config.yaml
model: "sound classifier"
targets: ["voice"]
arch: "transformer"
norm: "layernorm"
head_dim: 64
fused_qkv: false
layers: 16
beta2: 0.95
lr: 0.004
Rows from block 7, named by matrix and row number. Rows with one number belong to one neuron. Each number is 128 + 24 x the weight over its row's rms, rounded and kept within 0 to 255. All counts start at 0. Numbers have three digits each. After the name is the row's rms in percent of the matrix's.
# fc1: MLP up (model.blocks.7.mlp.fc1.weight, 1152x192), inputs 0-191
# fc2: MLP down (model.blocks.7.mlp.fc2.weight, 192x1152, transposed), outputs 0-191
fc1.759 104:127146162125115158137124117126101126149120097170129094087128149156112153135155125097143123144120147122154113116135125107122105119135166165160148064144131073124150164089159132182144123183147117114110148144113135123130124095128127085142141101077152141085119115109100129117110117142120091126119117151135126107149129133153141119110100094135129170132151104155115178123111094125161114109111168077094131105121148171149145117150118148112105150120119136157147134101187167099126112138152132129108089124117109094151120158122156115115140160154150133163135089129150081125184109195141123121
fc1.760 096:109163143142106112126127140121108144170115133112100130129119155182122119156094105095140170144140121097141154107137162131088136157136098157134138148134123156111099138131081147113166193125095115097123124138119157121086144081132142164103153198110105132150149071158109148103096138160114132118130154108122147165159123127142161134108110105132161115125171121127152126139153116134144113116120112153129137096078140117130127132124156155115122139129115085147125101190121177076106149139122126120130161150110115142122153140090157121138130099079148165130117155130082103127133162146107115080
fc1.761 105:064160143162164101121128157123103120145142136096093152151123142190113107155111152181138137122146141103139149101146141125084163169116085171121128120112101088138100128151132136154138125082126123095132154125130116101084136113129101137112158176116082139132113087134145117126186145132153149095125110115117112171141105137098130092119155135142134145102168138133146202153144107147164148156139119129157138103146110114121108122125104135111124124106134119098117108143102142125084146129123120092121157120090088125141133145106151127096143069146108131138126142119083108166146128160148135091
fc1.762 084:108162117121141139099119120148132127154122148114124110129120129161144106156091113130096115124148175070124145130135141137123129154123119182151115116139113111133112161161123123091131188112109166094159132143136113123146123087122141109082139142148114122134143094134156159129097123134110129131134122101087131163112080101081128053156110090181146128112144158128138123166082162143142118102081155159142153111133126138110112132159120149117131180103097105121149156142162159093075118151110110083104141117144086152141112124113108137148132091101109151130125116142116114134149152118123134058
fc1.764 109:090137118128131133105135087138118131153198159111125117115116169144127136138120107175101153116159132121141116146131124134096105091099129128132151103169140094151129113125121115167146163158123151123079166128104146097141071109117119110147124146131158110129158138104133132099123138156135108121119117103177122155144091092085135087146117103115133155131100154133122108171116095177120144181094093101170149149126125128131126137136151117132130120090190091091100137116147144077125135146103099129155144110127174125127142096118083148098141067146118132103121093124104113165125129147123162129
fc1.765 088:120109115122128096165144140160126134159147119106113112069149176132115115114171110155118129108091104139102157123139128118123105107186134147128108116119104174121129105146101147168083157133119156111105129107141143161143083121086093123152095105121114103113154131123148114143160119117096114110143094132137136170156126111156167163115113089120168132164141110153156144149092105150148154169133135113127114075114123169147142130136101110081094113155142070106142118111161152067158143130127128093117114091092117108134130132116162083150108126147153140134153099111148081128141142136115152134
fc1.766 091:132131127144123074140126151126129130132163119115130126093106146147107121126166085139140143136088101128094125118126089135110095102169141107151099106156146169114122157143089128171123139155126144113108143133143160201168081098077075097124112128142165093123129133118106134160144109123097104157135101133181130179124110105146151113146088114137118134131117125135160145161121114120130138133143133109149120110152107121126156140119113099085083120177097106119145116120145137080133124130122159114108101104085115098105128107121157140155135158171123135144178087132149121109135173176096105146
fc1.767 110:148113096145106124132155115095119128119125153115132130171129128124117135111143116136165216133167106108122098095133126111151114105084130101089099138103121129134109137138075097154110132133139115122139135135145163113135118128082101107104135079158111133136145095136143119141143104109137107148144141100144103157179135106113130157078137118127129121127109150100109097118172113154168197126178102149137168113110169143131098106140162110142118121095130138079160168157096085133127113133109106120138125116143136133117169117195127121088092121130121105121130117119147117129150097129154181165
fc1.768 087:126118095130105121138176148136157134120120122129116114110105150184138079087144159139151122122117146134149118146124103132115117115104126118117107101123145109142126126145123149161153132156102117160087118140142125126157144120140089097113181118090123143120154138143114136121095149144121082156137052142138103151137173084149137101115142068090137152164195110131111124124152124142140140135167132104139088114118156144100118142172106125089083149146129087127155152138164183126152128112103131092100108107099155103141112093125137134147150146165089130100145111100169116125178136144123098128
fc1.769 111:173130125115129149120104155118134087133140098139129137075096163136132132138150128100144119136123124126153149100149145115147095083141150135150136094137156128134143137137130150141152128151127109120108074157167133181130094140124107092160122118086126115100113158104097163117111133174114067152136124101171105128147128120143150114108103089146144167150146084119115138159147096134159121148126103072136091115160125176153137114167129141099086131129093091147134143132175138076162144117087120157106087128083131110120118089113155148158128150148128157170142104121148125131165149141115147142
fc1.770 098:125134127133110175120147136109124139128109130153155135136167133117151151128143154139126124132060112128145104124149158131135141150161076112113118173066118097139117139099141131125134136126141121148148150134099181133144167094107139122124119143125136130138129137173103112109161116134125161129148110115085119133155166156123122173096155098171132089153147133089136133068142201119179117113125067116119105167123118124129132152119105096163142123097122166185135125155128126160124155103106107141124150107168106104115117164114106129145134086102141101082097109131102135100099129156147136098
fc1.771 116:104109153124159095127132099132109123146086101126118106094148149120153134129153153144087069151145136096110124147091122142103106132143091146145127166129177138142132088151132170120103130154118166193086113136084156120135140117099117102117129150122197137162087120113112130134138134115126126118154135147200120170088135110136161105168127114129087166134173118137122148071101148096160150099119134091142140120121152148103125136119104122175115097106141168137142176144138139137138124155127093164110130109131150138143128123094150147153118095134088118126142112104103135125119138149107108139
fc1.772 094:157147108136158141079164140085141126164172165163122111118135134151144131152112109136136089110135109097127140157073123112069132122110130115111117175165128123122105112147088148181126165107131153110082161139122133111117094109114134125158131131138090167138144102128106116105131165114139156096131103105095108148132148156124166128114115097110103084189132097128150089147142127163163156122107078141124138125128145153117133150116126137129143118088131095121104117145152179116108177097114107127158110123129143157104123105095102140187130154108108109141163141124100084140142124137115162111
fc1.773 103:106135111108115146140105117099114143100058150127148134113144133138150103100139141171149105178124107163128139089138120146157109157130133130138138147118139138147145153129092149113122125114111091134102118192096113146114124083151120168134110165131093098116126135110132111124089092120137161084149127090135105157125166152117139106123140064081145120150150146128140111095171140150131148129146093193127161139154132148095123173138137113113120127134068113108116148148158166114132104125104117146134099190167123110131149130133133102099167106102118187111115140151109135103142140150125158123
fc1.774 090:143112100100101136183112097112125137097150141151107122094104191129142127112167120095130139141104130088154118142165126167118141107134125116108074129107175143126147125136094120151154116132098103131126123096116153151174119109115112132140121133108107104125095136110091090137135102157114094197133115137158112142154101122129132124174126115112143156143144112119147157143129115163149151109090140136146117113167119164082150142150101108098126121120110094142132155119154147103167122157080127132118092097069124099109086096122158111136115173132139142147158135112135099122190152161136087131
fc1.775 093:161137135133085123166109136132104146125134105121129125083100160153133120113184129099129145116091121100130119121146127140104107107134171134135114103115166136118128149135104181169108114186138142140113146138140155140144081111116094110107145119100129139093140120103118111158157113157087108142159089126176138124176111093160172162151095091105120172128122124163120171107140074151149155135131144072132096101150157122108147146166112099113092123132127111130106135126135152104127118145097143141111090107093136158117086131140157127152112173139138158113140116097149094109174145143114126161
fc1.776 105:147145133126136115140130133114135115144134115135121124112109123158136096116105136121139153102116117127129127125157117130105134090153118138141132108146160136149144170133118136173108115172116135107156158126156164161138075089116068094126137135112156126083148125114073104156142127126090119147171098151155135167111094106113151139119119111123159137156146107166156171152109066131124136150139122071133125077140127151126137129126075111123093106165126113144125103120143129116133105120097164126103076090086150138120115084116161127174123176147158132139168120084139102094183127153097122112
fc1.777 105:139141133113114106168112115133146140102149103144110094054142150166131096115149166129120152142176110110178091111151120157096122134129135141175159123116123132095143127113108135126116140141128130167121155170087147101141098106120139149112154140103108131137182134139077134129112147154121089115111138121125138179113131077088166140102120062110124144109113106123116115126160118166169154092130077168107164081125138153120156150153147125109096144144127104130102152188137167092125131129122106107111140127111154114131104116152123113119145081115130165114110151138119135129128154128142085140
fc1.778 100:130144112154145113122108118103151136123099178180163155122110136130121167096144106116119119102137083163158116149123147142090131115108123141138154143145082093116156117146127126167121118122132146130099119143123130072090122106102098140124100106145132144106156097092155126101143109121138140108119145143141143176147093143092148108159144131115149109121111193138124108130140103103156136106131106130157183121139109131114076122134097168163115140126152113142144169133132152115099092121115086139149130105139122152135176140112115094046146118078149139124126142132126087120157192121150164105
fc1.779 107:119150089101105161116123120095140128143091151129134107128121132189142111097121119150147157105172103123151097120099130128073121125139129188138159171163131114153134101131113129154131118115132145133085121153115106159150103100132108141124119183117122129108147142098133124111157145173157137134122132135129138159110137114079150093131161089137101131121135148138143085148133111111151148123112104175102173109100145085133103152125144117119146166130121114167079148163155142097107113133116107107179132184143131129154125128075096139072142113122117152108111148109093121168153152151117100093
fc1.780 107:136147125134120109152156103157143148090120136125121113108097120125142136130159183130161127125122118134164121134128128158076119103124148124153168132158115114163099124139127114156131134157135114125097133122125124109149094105122069114129196107129107126135167121164078130111133114114143100114112123122117107179150096060156157125114118118107131117114120124105146109113142151096150157171150104180144156107113150149097185114133150131137088130164172088159116133132168192077081148108132148110116127114161145086108122123114129091122138104107116145143099140107134094129107144106156155159
fc1.781 109:105169105120146126141120101118149137125128128123107103132128150150121112088182132103168132097174105096172133129142137143114109105106136130116168145155122113111125112136166134163125132182089106132117116167141163112067103128117130119131144121133105137081191155142106128129131157141097093123112134117140118144169116097102179107092118087100109154110149127097109155144138118144185138101092112099124125140075139165153166126120128145103128130143172089151139147095125171116124124135145091133129085078121171136138104117085132110108141129120112125112097106135155085174136130139145141112
fc1.782 089:140128110136104171114150151131148137147117135152119076130120135115117152147117134111143149091108132112128142129108148132132097151079105121112115161124112118099121160098130161134132149100146110128120158137101160103153111108134158131173111150129126142129143137151124128120147123166116183105115098144082096151152150175144119139128129130096107057142142132096191103090153131163117111111062089147067167158106076127118100125104142144137142115120098124123098112155135135102131179138107124142139181176123134139156153130105121127156131082110070142113137136140122138144086117138123100090
fc1.783 090:125129114124136085151148137119135104144135128118138134123086140141123110125135108136123156115097128094138145097111106135114142086144141128124095123116162141143112141139096140171136162158108140116134143138156144176105085123065092108108108141126153131098150133132083113177143141121082121185175101137188131150144089135159136161143121097146129131150158114148153175139132098095113142146136126103166127100129115127087146154125103128114073119149125116134126116096140133112145097132101151152127072076100105121132092089111156114155101193146146162110161116133140132115188152121112123118
fc1.784 129:179156115113109079112143089150132145086200114145126118151143166128117135133130134120168129154139129104181158148131145110081130145161119126135116100135153108136097178140120121135117159118127153163150098155106125109112110122108087126112133126131099144134154191137125137168105148154158107166145088139148140110149121158105127088117134123108144098128153092135117119134111115102100120081108144146090108095162127120122128113164164108137100109128160093186113099127134163152134152122120121113141112163151159148154087137133096153130115125103127079099129136077095131139184112129113118121
fc1.785 093:146120122100142102144124128140114124164118114124140135107109132149136119102160144088145150123117109090159134111143123119107141096153142135151105112128170133120135135131108159198122129164106132138118155130133198160112075104083072108117127144124158132118121123093089136137147132106104136157171101110175118140112109107150142141145103099157110140153141103171147125107139077116125130147141113094131129077153115141098154151158091135111070117150138099153137127111172151098119114128091153134120078097103141121119133121121156116139120185152145135146147093116129071128190149143102117148
fc1.786 096:135137123138107104139115156129115124143154112110121105074127170158138105094136126112143152134131131114145124131164115135089109085146130143139094119139175131138140141162143129172124093172124118079123152108132149148147101094103073122117120109118149102089135137106096121160138124140085126129164108134165150161116143092135150142132107128166145164158150098163131126132150094120142147162143121101117125090144132159085157136150098125091082132132118097138137121133172126095151104121099145117123092089103176113111097116142145129156145164124152157130152094085141081093171163175091099125
fc1.787 097:123160129135123159107140123135128122144114150150131120112117166151126103139099100140122170120171131062165121115135142110097146154091113206125139130151094112145139144161104098148160158105135156100129099106127147111125140085132171122132158150110073108153141098134117143106093121134145149146114171116107148191119086153096142078126093117164124096135164105146134138147122129139179140105083144138111155094104104138143122126127116147135130137134122065131107138162115135099114134098097142133132140124115098147137198116116108114116135089114155155125127160151115079101144154125116150126
fc1.788 091:119161129118129136126131122139098134169114143137131110152128151156130122159071122105134156124133139090132148158166139140094128151113125156127136152131106143121120184101080182112138132142089133101157144136110159056123127072130121146082138177124135120126147092130119147084085094150117144121152133133111139167185110129125147103121113088106137117134124123139107125132176151148152117135123095156147148105102114108084115150136144113139111141096119091111103125154137193086107125125107126145130166144134127127129143117144168111138137085098109146121148170120083119125108150141131124049
fc1.789 101:107150112145107108157143091167127135096150134150121095083136132140136120092147145162137154097141141155123080154149116152155110124117138123110163140150149127125111133130088114142160153188137127133101147147171134148094101129151098139153150094120091124135165132130092128108127160122123057139117151127127112169158177109114163109113112104118107167129133114108100094112130114187154166117143130105139151110105158131132163145112172092107108131107134087132113131118145160089113159123104104153133147097132126059120085101130111161123144115123133171131135154088107126126169156119170124122
fc1.790 104:099139134104110146142154113150103123093130168098167126158157135154158163124094157145137152156125120137115116128103149123175106141146116117104128158090162146155107108125111143118120143124120131141118134165088159151159168120103113120110139149101109148093165173188162137158157073114124173132155110124169106107131183160101131155106129109149113120123113102110121128135156103125149065136154099138129095147098108092125071133134113088136151136093069147122112101157124137149096103109121148134156139165147163109107168140136118132139092107133120116127148136157100114123113092140093114122
fc1.791 105:098153140118106136109142132169113128135172131119130136145111158167121156149113144118166133138128113113128118095127130160081111157132107127116120144127085107117090171121098170125118127154100125120110135111088152108109143111114133144124137198116113146126142124139122146097150145150151152084140113169076112162152152130126125125124137117116137084119111112156101145120191144139129118136148106143155148075109124070107106132128162107120111153082143095099109114152139177082087121087127099148149144148142119143126122134114159121102148083099108122094126166097085119164097153157126128067
fc1.792 105:101156125120125151140100160127133129113134143128141121133129161110128138151110150137168165140121157149106154168117151127108090097111156145125162110132111127168138133133114140130101146143148115097095135148133130126120078089128136139158065109138141122107190107123136129080138125091113156149092126156129099164161140155156137138109129097134169085103140127103150166158165092158125147163135095162118132115094088169111126134124118151171086153137127109113103160131122171144110160118085144108153161128111086134145134133116075137100117087096122169108131117119074119127082145123099111155
fc1.793 085:113189148124121147118110144103143133179143141145135131117135166177118130128085118126136142136113131115125115126135156136103136173122126192121136149131069133122102139167112122132153141103143137109133133162109135087117129087121144146114135183122107113131117116159135145122111137169115141082141145128108138181145116116101149091119131100113158087106167114150136124119143131145152130096104112172114137095091130119126102145143125120114090143090128101121135116183138163068075132097090117135147161154100101147152133115127137115116145072083140124101148151132116113119083155151095134062
fc1.794 109:113123119155120129153129093146111120164105153119130149150152151161147118158134129182133124157141151063129099123144130071120106134134136115091147169109167134143091178155093136147161167129107145181134136154136151076115146113134115129117117159113091177131129136096144137136139171080091150114146147073125094094116175126094153142112156114081114130110141152142131131114113115110129106103129107139089155136111115099152113173145115111131129108078102132088141145129146118109102119111141114135120170167136161164111141156087137127168092105134086122112134112144117128137139116147098141117
fc1.795 093:109153138121111111126142147131094141174095133119114127132131156167139120165102119123125154142130120100133157120128125143096112147135123132101140128123113152135129170120066172115142137155101129108143128135097162085082112061123135141106126172145113149118137110154108127082090123162129132111130147135103167165166124152122135107122133096122143119122106119138093150131157142138158120130112081164124162088115126110113124141125164118114104140102135086109091112169152177064092131111093100116127161139121108127126153123121161117124161069090133159120153171132091124114101146145113101059
fc2.759 094:116122114153141109150114132121103121126138150119113155164143110094145097160135144112148118114164099147116144140140134130131127149107110108075099162116150133108134075172114161105138142100140076158127114115168125162156118155120097166100121192130105125166133141121110133136169120079136145140128143134164137144120131105117149137179138149105093111132105191092160112084091089084117155120143103135157135099111124141095150181107131118154129146138128115082089116162108090112130168109107131153148141148123155159148089105128118122120094121114110122100112180133119181158137126116110113124
fc2.760 090:145090114095119136116122116140124125090104135156121098152103154103149117134139118129098147118107146095104127144107136176152093120159112083125164101099108172132111128075143113126129074135126168088125121157113147151143180108164134072152168117137158127099062178149172111130159105090134181136156144101116099098124095132102156144155115120147117128156122121157113155155152182129157125123153098124121124118143108107147127140141088151113106146109121118141117165126114101138142068128132129131140156095144155119117150121153095125163168132132103148138149138102129123150137131144174120106
fc2.761 094:177093123108096140149142125149157143099115148107147110139120150068085143119150105096115134126090158133074141139079139135163062116147138096149137094112133183138112154092131103065131125168109174105151069174128144146143171103162126113157120118135167105145107152149154164106095123100106128127123141111152113125142134143130113122123101125137151129127128092137082130126189136170147128155133109152147140132125137112145112122174143134130135150132120115148131166085135153084138100114156127171124126115141125149112156114163113117165153128099144134136150106122131119108128150086121127125
fc2.762 093:163093121105105121103120146136124130098133128141115134150131166092114105125150113138106135141098142110112117119126150131139093104180119095127175096089104177159121152057149095146112088163126141114128135177124112168145171126167120089130165123124162110106079185153164103130167102112134146119150141069148144087149151121123163170138123107150135141136124097139091124147159169166127138106159118146130121112115111095142121146137104158126101131079146130147129153122102134114161075098129138150133169102121123117101160126153118149124148090118092127092136125133133131111113112156129113128
fc2.764 099:149121155138167126163112141152121154078135126132139120160131100135117084119141126115156100170100107142141112106109096132155122129122123144099104143089120118088092116174134142121111106155109070139162104134127143186142180148128132160119151111116103151169126125132102108127147117054118105164114125172097154111165174149177157108147156114128131137118110134141131148092133147100138149095179126160076113130121164118137141130107134122141126150151113153161103109115105139135119105163178157157117116115098106133095096144091155111111113156133099110131086134149135131141132112095089121151
fc2.765 103:139174133173153155167122115144071117119144167159098139157133098114123122165144114102147131170173104117117118147135115133190124132102090119071132141088119087100121127150148162138160104150170098141115116087140133174121159100121129133143115158098105147184122134144077128134135107082113110127099135154129140134101113145129162101179132164121104123154103145140134127089097094072155112123107119125123130133143110095124096141114159126166128178117151146123091154148108103122126140129109142154154117160122132125134110113143121128087130124097141119095100158130146161142153130134084121152
fc2.766 100:112165128166173163165109110156074125131146171147094114140151102120125103161141122103134128162168108127113114142121122139171129136112093126049144151071101080099120109163150162132140111130164118134123115082123128140125151122107125133166114153096086159194117126138099132114128113080099126128112129145115139128104126136134154117158139169104132132156083124157145112087090093091160124115103135122118123124115124120114107146114158122167116164119177129128095150122123102115125147157107134130152133138110149118133104110130118109078118149080136124095090164123148145142160135118085124136
fc2.767 101:129081153160164138121103123150144113120155109118137122125118127118139120157158141121112074137102163175116127142095118133140122158143142149140138107134120134117128097114189142068126096136133139116143078136118129166131144149213159134176123155075106105174098168112126125090128124112094150133121123140132179089128131162129149125162145106154143146159127095151111133150109159131122110130092130128114137133148120133136169158121130100105119136133103135164086113106121130131114122147129153140126125118122150152122075113074115150149150129076102164106089124119102140131089142107091080101
fc2.768 103:121168149162173155169103117148049115133158161149100135145140085101119118150157113119118119146159090144093117131124110110171107152121104133085133144111076121091126114154133157121142125124160123133140127085140140155111126113119134139164109149120096134177115133134086128132155116082152115112112135147140154125106112140142182134170122179126113124153082147108136113084064080081143131140113139099143125114125135104155120160122163129157096149111162159103107127133113093093145144154119143142157138143132141115125121132137121119094128137090144124101095164128144165135114111110091153158
fc2.769 103:095126148167179123178128102153072125112147152151099151154158108119126099136141124117124125114148098132096106140119108138117112155115088114081107163100115109097125114167137157153115146121147130141118156090119137127149134120098148136139120153105092140174134127123106102146174110076113140123105110162141157146109144119139126134183149177097081127138084153126169132096055083087128118116155163128123126116106149106137141166097113116135120136147153158103101119142102099124126144142140146126160140138137147133163084116128126104099096139110141107084095170133154138136152096131088121130
fc2.770 098:086122114135119111150112140138147125128121135117119165128137124146123133104125157131177091147163128144134102121106108119113164131098137137138093111154124169138165090187116125122102143120136097168116123092147094139108076158151116181117127109128155151097160133087109148151071150177162123110122123149113146122116140093115079066117120159072104133131130114141129136143140088114066139176111153120119141114140152138138157097134184098116146095161111104092128107102107124122128136146128142096092123167115132151139118128112168150117136150182159130172155115121131130144101113148128120123
fc2.771 100:110165068155092134118161131143170139101168157168097151140138131162098122137106143135175163106143101149159102105092116132122166135113166108129110116151103111121147149127114084154166141114131084104124184064146096142147085127155128177105131118143100150099161110140139133145105136171138091124118126151098154084184153120132110133093106113074141103144102130088121131155129115130099105126121142153128112108151123131158136102122130134112123138134154078110118074117114155123112146132125116084126113149117126102117109118116140116103129155155159121161129144173158124149097119126145138130
fc2.772 092:087119134136114087133110111130130113121116125126147149108111095134128123117123157140146130161128170149146102091149138143113137142108133123146113126104135137118142109152137097131118133103113051168141141074137092063186064178119122158092133079115126120111153086120117149133072140136136105107114132159150105155160119103106130119080126154110131123125144174081132119127141107139080112138115129093149094141155177192141176143140115138116150094171119130103168129127109112134138125143110139129124123128136131135138133153085154142105102141133132147180082142133129141122127109119167141150
fc2.773 104:139122140174168081118142120093129095145168101123094127123100104140121171173104097111100165116111186105112109180105138150098150119130104102125151129111114131108092150133165100107108100141131167092170129126152116123118158165137099080154162118092154130138100142125124132126188148121130115152130089160147135103146098125153124141138139119192131138157108112142135172168121135085108108116122121109134089133144116105145105089119128115132101148113136111147141152146086096116163137147111139131127159084102163152148154129153125132154087144152104097168169111111122123132113120105144119136
fc2.774 100:110175110171175148159127111161071124152147151157114123154143107125121108165142110117130133166164104128085123141107122112179119132130103137074152155103092099086122110152151174144134122131162134147120116103146147151119139106111124121146128142125102160182140129139116131114155106071132131114094136133127165132093115123134176122161128178130111128151080137158142121095098106047170133143120139100129128125121127104132107148118165111174111144117169168135105149145118121102125138162102146141158134132121138108125107115119109107086137136087138121087090150137141152127131137134082139148
fc2.775 099:116179114186171160156117112151058113144149156158119121138152122135138135157143113119152162175167079143091144132139130111164128115136114104073140151103100094111130124144134179144153106122168108126141110109119159172126132099112121137154121157128091155181143148143115136119156107085104135121096131122124115151083116119128156123158138173134135137161088143167135120093091104065161130136114125128106134128140095114100109149122147115167107160146152151114129163146132106101145145150094150128143115130125138098125112116123122096127154147092122122107114160120155133145150131135063135134
fc2.776 109:109174113160179164165129094161074112141155151167106119133137117133130127139149129113142130178177075134080145129118135120142111139123113142067115144117100103106138095168141177135165142110164120145119105076112118151126135126107124125146101158117092141199138135147119136126148103112106146125094117135135145148116115112148145101154108169126118114143081157129137096073075116080155129132098143120117124144112117113115114136104184119166122179131170127106135154125138101121110165159111144125137140153129141112137116142141107100105146114097134139093100149141129139146142153108104121153
fc2.777 097:144134114166146140139141119106078125128132150128126129168113126146095145185131071123153147130096146159092102128110115124184124114107114095090144124105153101119102143146164153126107091140112133105167096108168144194123173120163101136169115135099153144152079156141138129136159115091120124152118130154128120075167111165161132135175114116143153152181090173144153143109127109088104115158133142093133127131122128062138122124114116097127131112109153114113122130124106133123177119165155140165146094102144122131115112129140143155114115155133132125109149119129129151139141115103078152124
fc2.778 112:155109122137127147106151114108120162140129096069105114145139140133104092184119103170124118167102161134115131114144105128157099144156116130144136114123154158133073169143131105082142094142147151132170075148130152179126199147157132108120129145119139108136102148153126097122130146121123097137107146128130110104149124116120117121104144100179109122127110057127115153158122128174114172167146101155123115137146173113116147142121131108099140142109108138119121088124122121107148120076112143135140150095106149105094087087152130183167149123141129126130164119106101125155132109126084128143
fc2.779 101:154128137159151084126120107128116127116142111111116140130125164096092116153128101140151090141072163115134125119148111122146129120149121089145116105131103143084115149132169106091134120173110152093164104146164147163105195112139115122126164095111112111160108157167148123140113093090102088144128139132150117103177122095136102119128142103151177138137110118116096184133155131158119149150162131108146105146138125118111148082146133137149097130116149079100140130097105133108160144140169127163120152062135148141106123122167132124160114114139158119118183138143136118091104107086115143145
fc2.780 097:114134104175149162145100128109098131150172145109116137129132119153108124165141076134147156165142123157082121132151114084139123127094075100074120112058114154093111109149165163112098132121123137131146090124130156177150176155151146147169089158118117127155095129127113120136142102075104113162119133129158146085132124140137139114148139132112148133174115121156122149108107069129093117138121131076115122119159120100140093158120132105117141140121138155116134148135119079144162096161125121154159106121113125146128124108140149136112146118138115146116147113112151161152141116120064125089
fc2.781 099:145121147132120115141122142133073106133175174103132157147116091117133110154120119147119123160127143159082107120099105113150106151099091113099094112052126118114095109166092146107122155113174139138120152112127119163179162142136106146156116159121139149187082115117103115127148112052156129134107111172129153098129152146170128112188151148126146137141097135148141135147112087106103155155170120122133115105164133095090105153124122109146137159126100145098107102152144128111131138148152169160130116141129119127094111133156119131116104114144131141123117150115114175143120120120096116154
fc2.782 090:103119141127148107129088120102147089103152109135162157125123115138152111110126152164164099127130143161161110096150086098124175144111132131140106138132128137140149123161111106112144162111114102156138117092131087092142094156120108151084125085117141144121140038093129179152081147116184098129146123155133155143145128084115120117105138152124130167115101121135097150140110125128104131166147140100167111122161163147149162123146134115132155104162104128091164115104109144166101123137135136100113092122123106117098108139103146129093095167135160114168092126127127149134126106115144134181
fc2.783 103:118186122186164168173117103168067112134146155159109110133139104125116115149150124122144138165158082137081136140127125125161123129128107122078133146098098087101132099158143171129146129112165123123122113079118138151125137102122126132164122156124084145194130125138124124115150090087110127123091123144118153148095119121139166096151120177122132129142079129148137109085076104073182129143118144116099126132127105103131107141117149109172125174135173138119132156141134112117121151150097154115136133147122135101110125114136116116104147140090142128110101161127144141144141131122089115145
fc2.784 112:082133150130152182141100133119074111142087126122125120099117098135129101139141137138102132117155100149080101111127111136163105107110151150117159149085123169097158123134166135108160120129141086114149142116161125170130185141135132148149141128125156110153108066117105142095135113084080119134130165112138134130126104085142155178180124101156121162151105172095151133112098138139142126169165102092139123141094144140147104121079118140125161140124137132084119151128145104103115137146128134131108145090097124092139154125134151132116163121152141178138134111154149139114084106098152113121
fc2.785 099:105174101178161167166121117146062127116160168162102122132152114111119111153130098117134131153177084143090151138120114121156122142123107125077143137105104086110140104169146176144156117115161107125112099083127126150125141106119135141143125154104082145195130120150100126119144092107111107120097123141126150147098112115138149108150130181111130119152078142142134117084069110078172139151112135115108127126132126107107121141099147106165131165134167137103115138146128103110128155134095140143144137151117134106128108106126128102101156133086139132091103162130138151140150134136084129130
fc2.786 098:109176119168180176166108103157074121128156162166106128155153116119117116183150111118132136158168077143094126136125129119159126139129114126075141139093103095093118104148143188141150116120161124149125105099127134169120139110100128130137124175096088157184142123152095133119138096087116113135091122137125156142109105124135150118153121164107111126140072133154142122089079100084169120120098119114119132118142120104134111134099144106151110160145172142120123149143122087101125156136097130133155120143120133119134106111130123113096130113103128122107106164151143154153152141114088140142
fc2.787 091:170062138112130118104126140120123120109131128112113106147146166093118116138150124131102116131090165147089122121119153141146098125194118087136160116116123174138113132061149105102133073167114157094137148191119127170128190124148101097134158102107158119121079149152170101137152105114120155117164127072149129087139116111128147161140128123143141172132111136132091140138128167149121123120148097148143123110131125095129115130153116138125126125071136151140118156132136123100144075105134132135144172105165124121086115135143119145143142118094095121106141126142142139133121107144156133081
fc2.788 093:127097111105071110113122110148122102076113124150104127154129158109125143124130127120108167148119173062115116102121148166111102106155132090158170116122088162111107157055154104151111101140140139106139132146125124169146140124144115103130180119140142109122098167144185133109160129151101220135126134096134080106111128107111149147145121127139122134127124118161091164170149172134150115107146137130107118129126089106143116143121130152113093151105106126138120152127115103136143070132138136128154149092104146126117150131126114124155180119137102144139148112102149120145149136145152096147
fc2.789 101:139162129144183150140111100133081144151173156112118145163124116136113106177169098094127138161111106131108126116129126123166122096119097103055120134073102117081106113146166164128135095142143140113139096125119155177146155110101147113157139143129104151159079137150108099133140098062115137168115129126123132094117110146151152118185131156117166136143074124170141160137129091059134122151122106104102128125138124110127128142123140123122126128138147155128095148126117096125162129178116132138147088143116111138121112119123135112110124146135112121120138126147150154141147113143062142133
fc2.790 101:134112129126154075129092128113139126130125119145095100130111094107103121130168151098136105135128151132130141132121096171090157162111132123178108122124079118080153141148135115113122120132115100122141098110163110105119091150139132142161103096153166108163099069075131142108114169153137141137131096166093152138141124111140099087112146126101155122154139148131100149126135121126088145143083147131121150125140154132160143085132184142120130118166153113135130156097122090118178154189115103117079123114115121152149103116094166104111119149122143156160086109126132144142103124121190131111
fc2.791 111:133117103135108117121130124174123092086101128164108124133115148097120142121106105130104154126097188054090132122112160128084101113130124123156149139131115154118118182061138106144094130129129125115169127130159127106116141134122142141138132141146165103124126127139171139094106126156107193162109132103152076146113140141126092133116128103140137124127151131151082193161154156159138108116137160144138109135131087113151120114122133138133098136131124112158126172101129153130147109152146113143133135084098160145139139107132127121197147143120141149159169095104169101132164133098165124138
fc2.792 096:124085130121125097154119130097128144097132131125128157147133122112128142124150155157161143165107180148180084107159134104093140163091094113171116124104134095090074087130149097114105144160106091137124098141155125077168120178128145155123155086092120111151129085132139143134165128096144130120129098122141136117156136112098098086119150101077098134150097137175089155143155120152146160140144144122142116116155182127146123106090128129123142129160090166120121094132168152137087086141143145130106105145106141147120107140124138130121146128151112115156166127120104154157137121110148119132
fc2.793 090:163070104109093111114134134141125118081098122143103108143109160092132140119139125128096147116111171094096128119102135156120104103155112084154164107099116164151134154065146103125114088143100157091150135153131145160127164134175119088161163104121164104130072155129164113111138119124136154136136133086145094107128115146128124162149129110165135150143135116133092157153177179140152113130151115135136113113156104095147130116130105163117114141096124118160116163127133131129164070135152136151143160095133149120090151123150108144178158126127103164145143123103144120130156139121164109120
fc2.794 099:146137147113138101106134160097124097085145110162110121106101120094113121101084141092124109094115152136148166132101113195124133153122136152173073131129079126126201109124166124090095144144148073099146133115136080175150100137125151133149116104124137097125118123144105140146114136192172110142152087199115131158135120130156100113136127131164093108166143131101134158155134123126090099164125134100142091125124143162126154117147163131123118123142162127130125128128107123153150148153109136127133124118137127086155127099127136129121143145120181135149111113118139117129104103094166139111
fc2.795 090:125097110103086127127132122153114120079107136151119113158108153106125140141125123107108158123105172065106109123119146165114091101138125094160169111131108167118098147065153117155101082143131142098151141165125130145147160135166125117154170130126145105107088156166178128108167125136106213143120126087124081110138129120131132152134115101132135129140142120152120159164165162132150113110148137124118101129122103107130114130117098145113101143113109118160130163120100123135151070148143136134156149101115165127120158118138112132173175127154099158147155127108144120148162140134160094125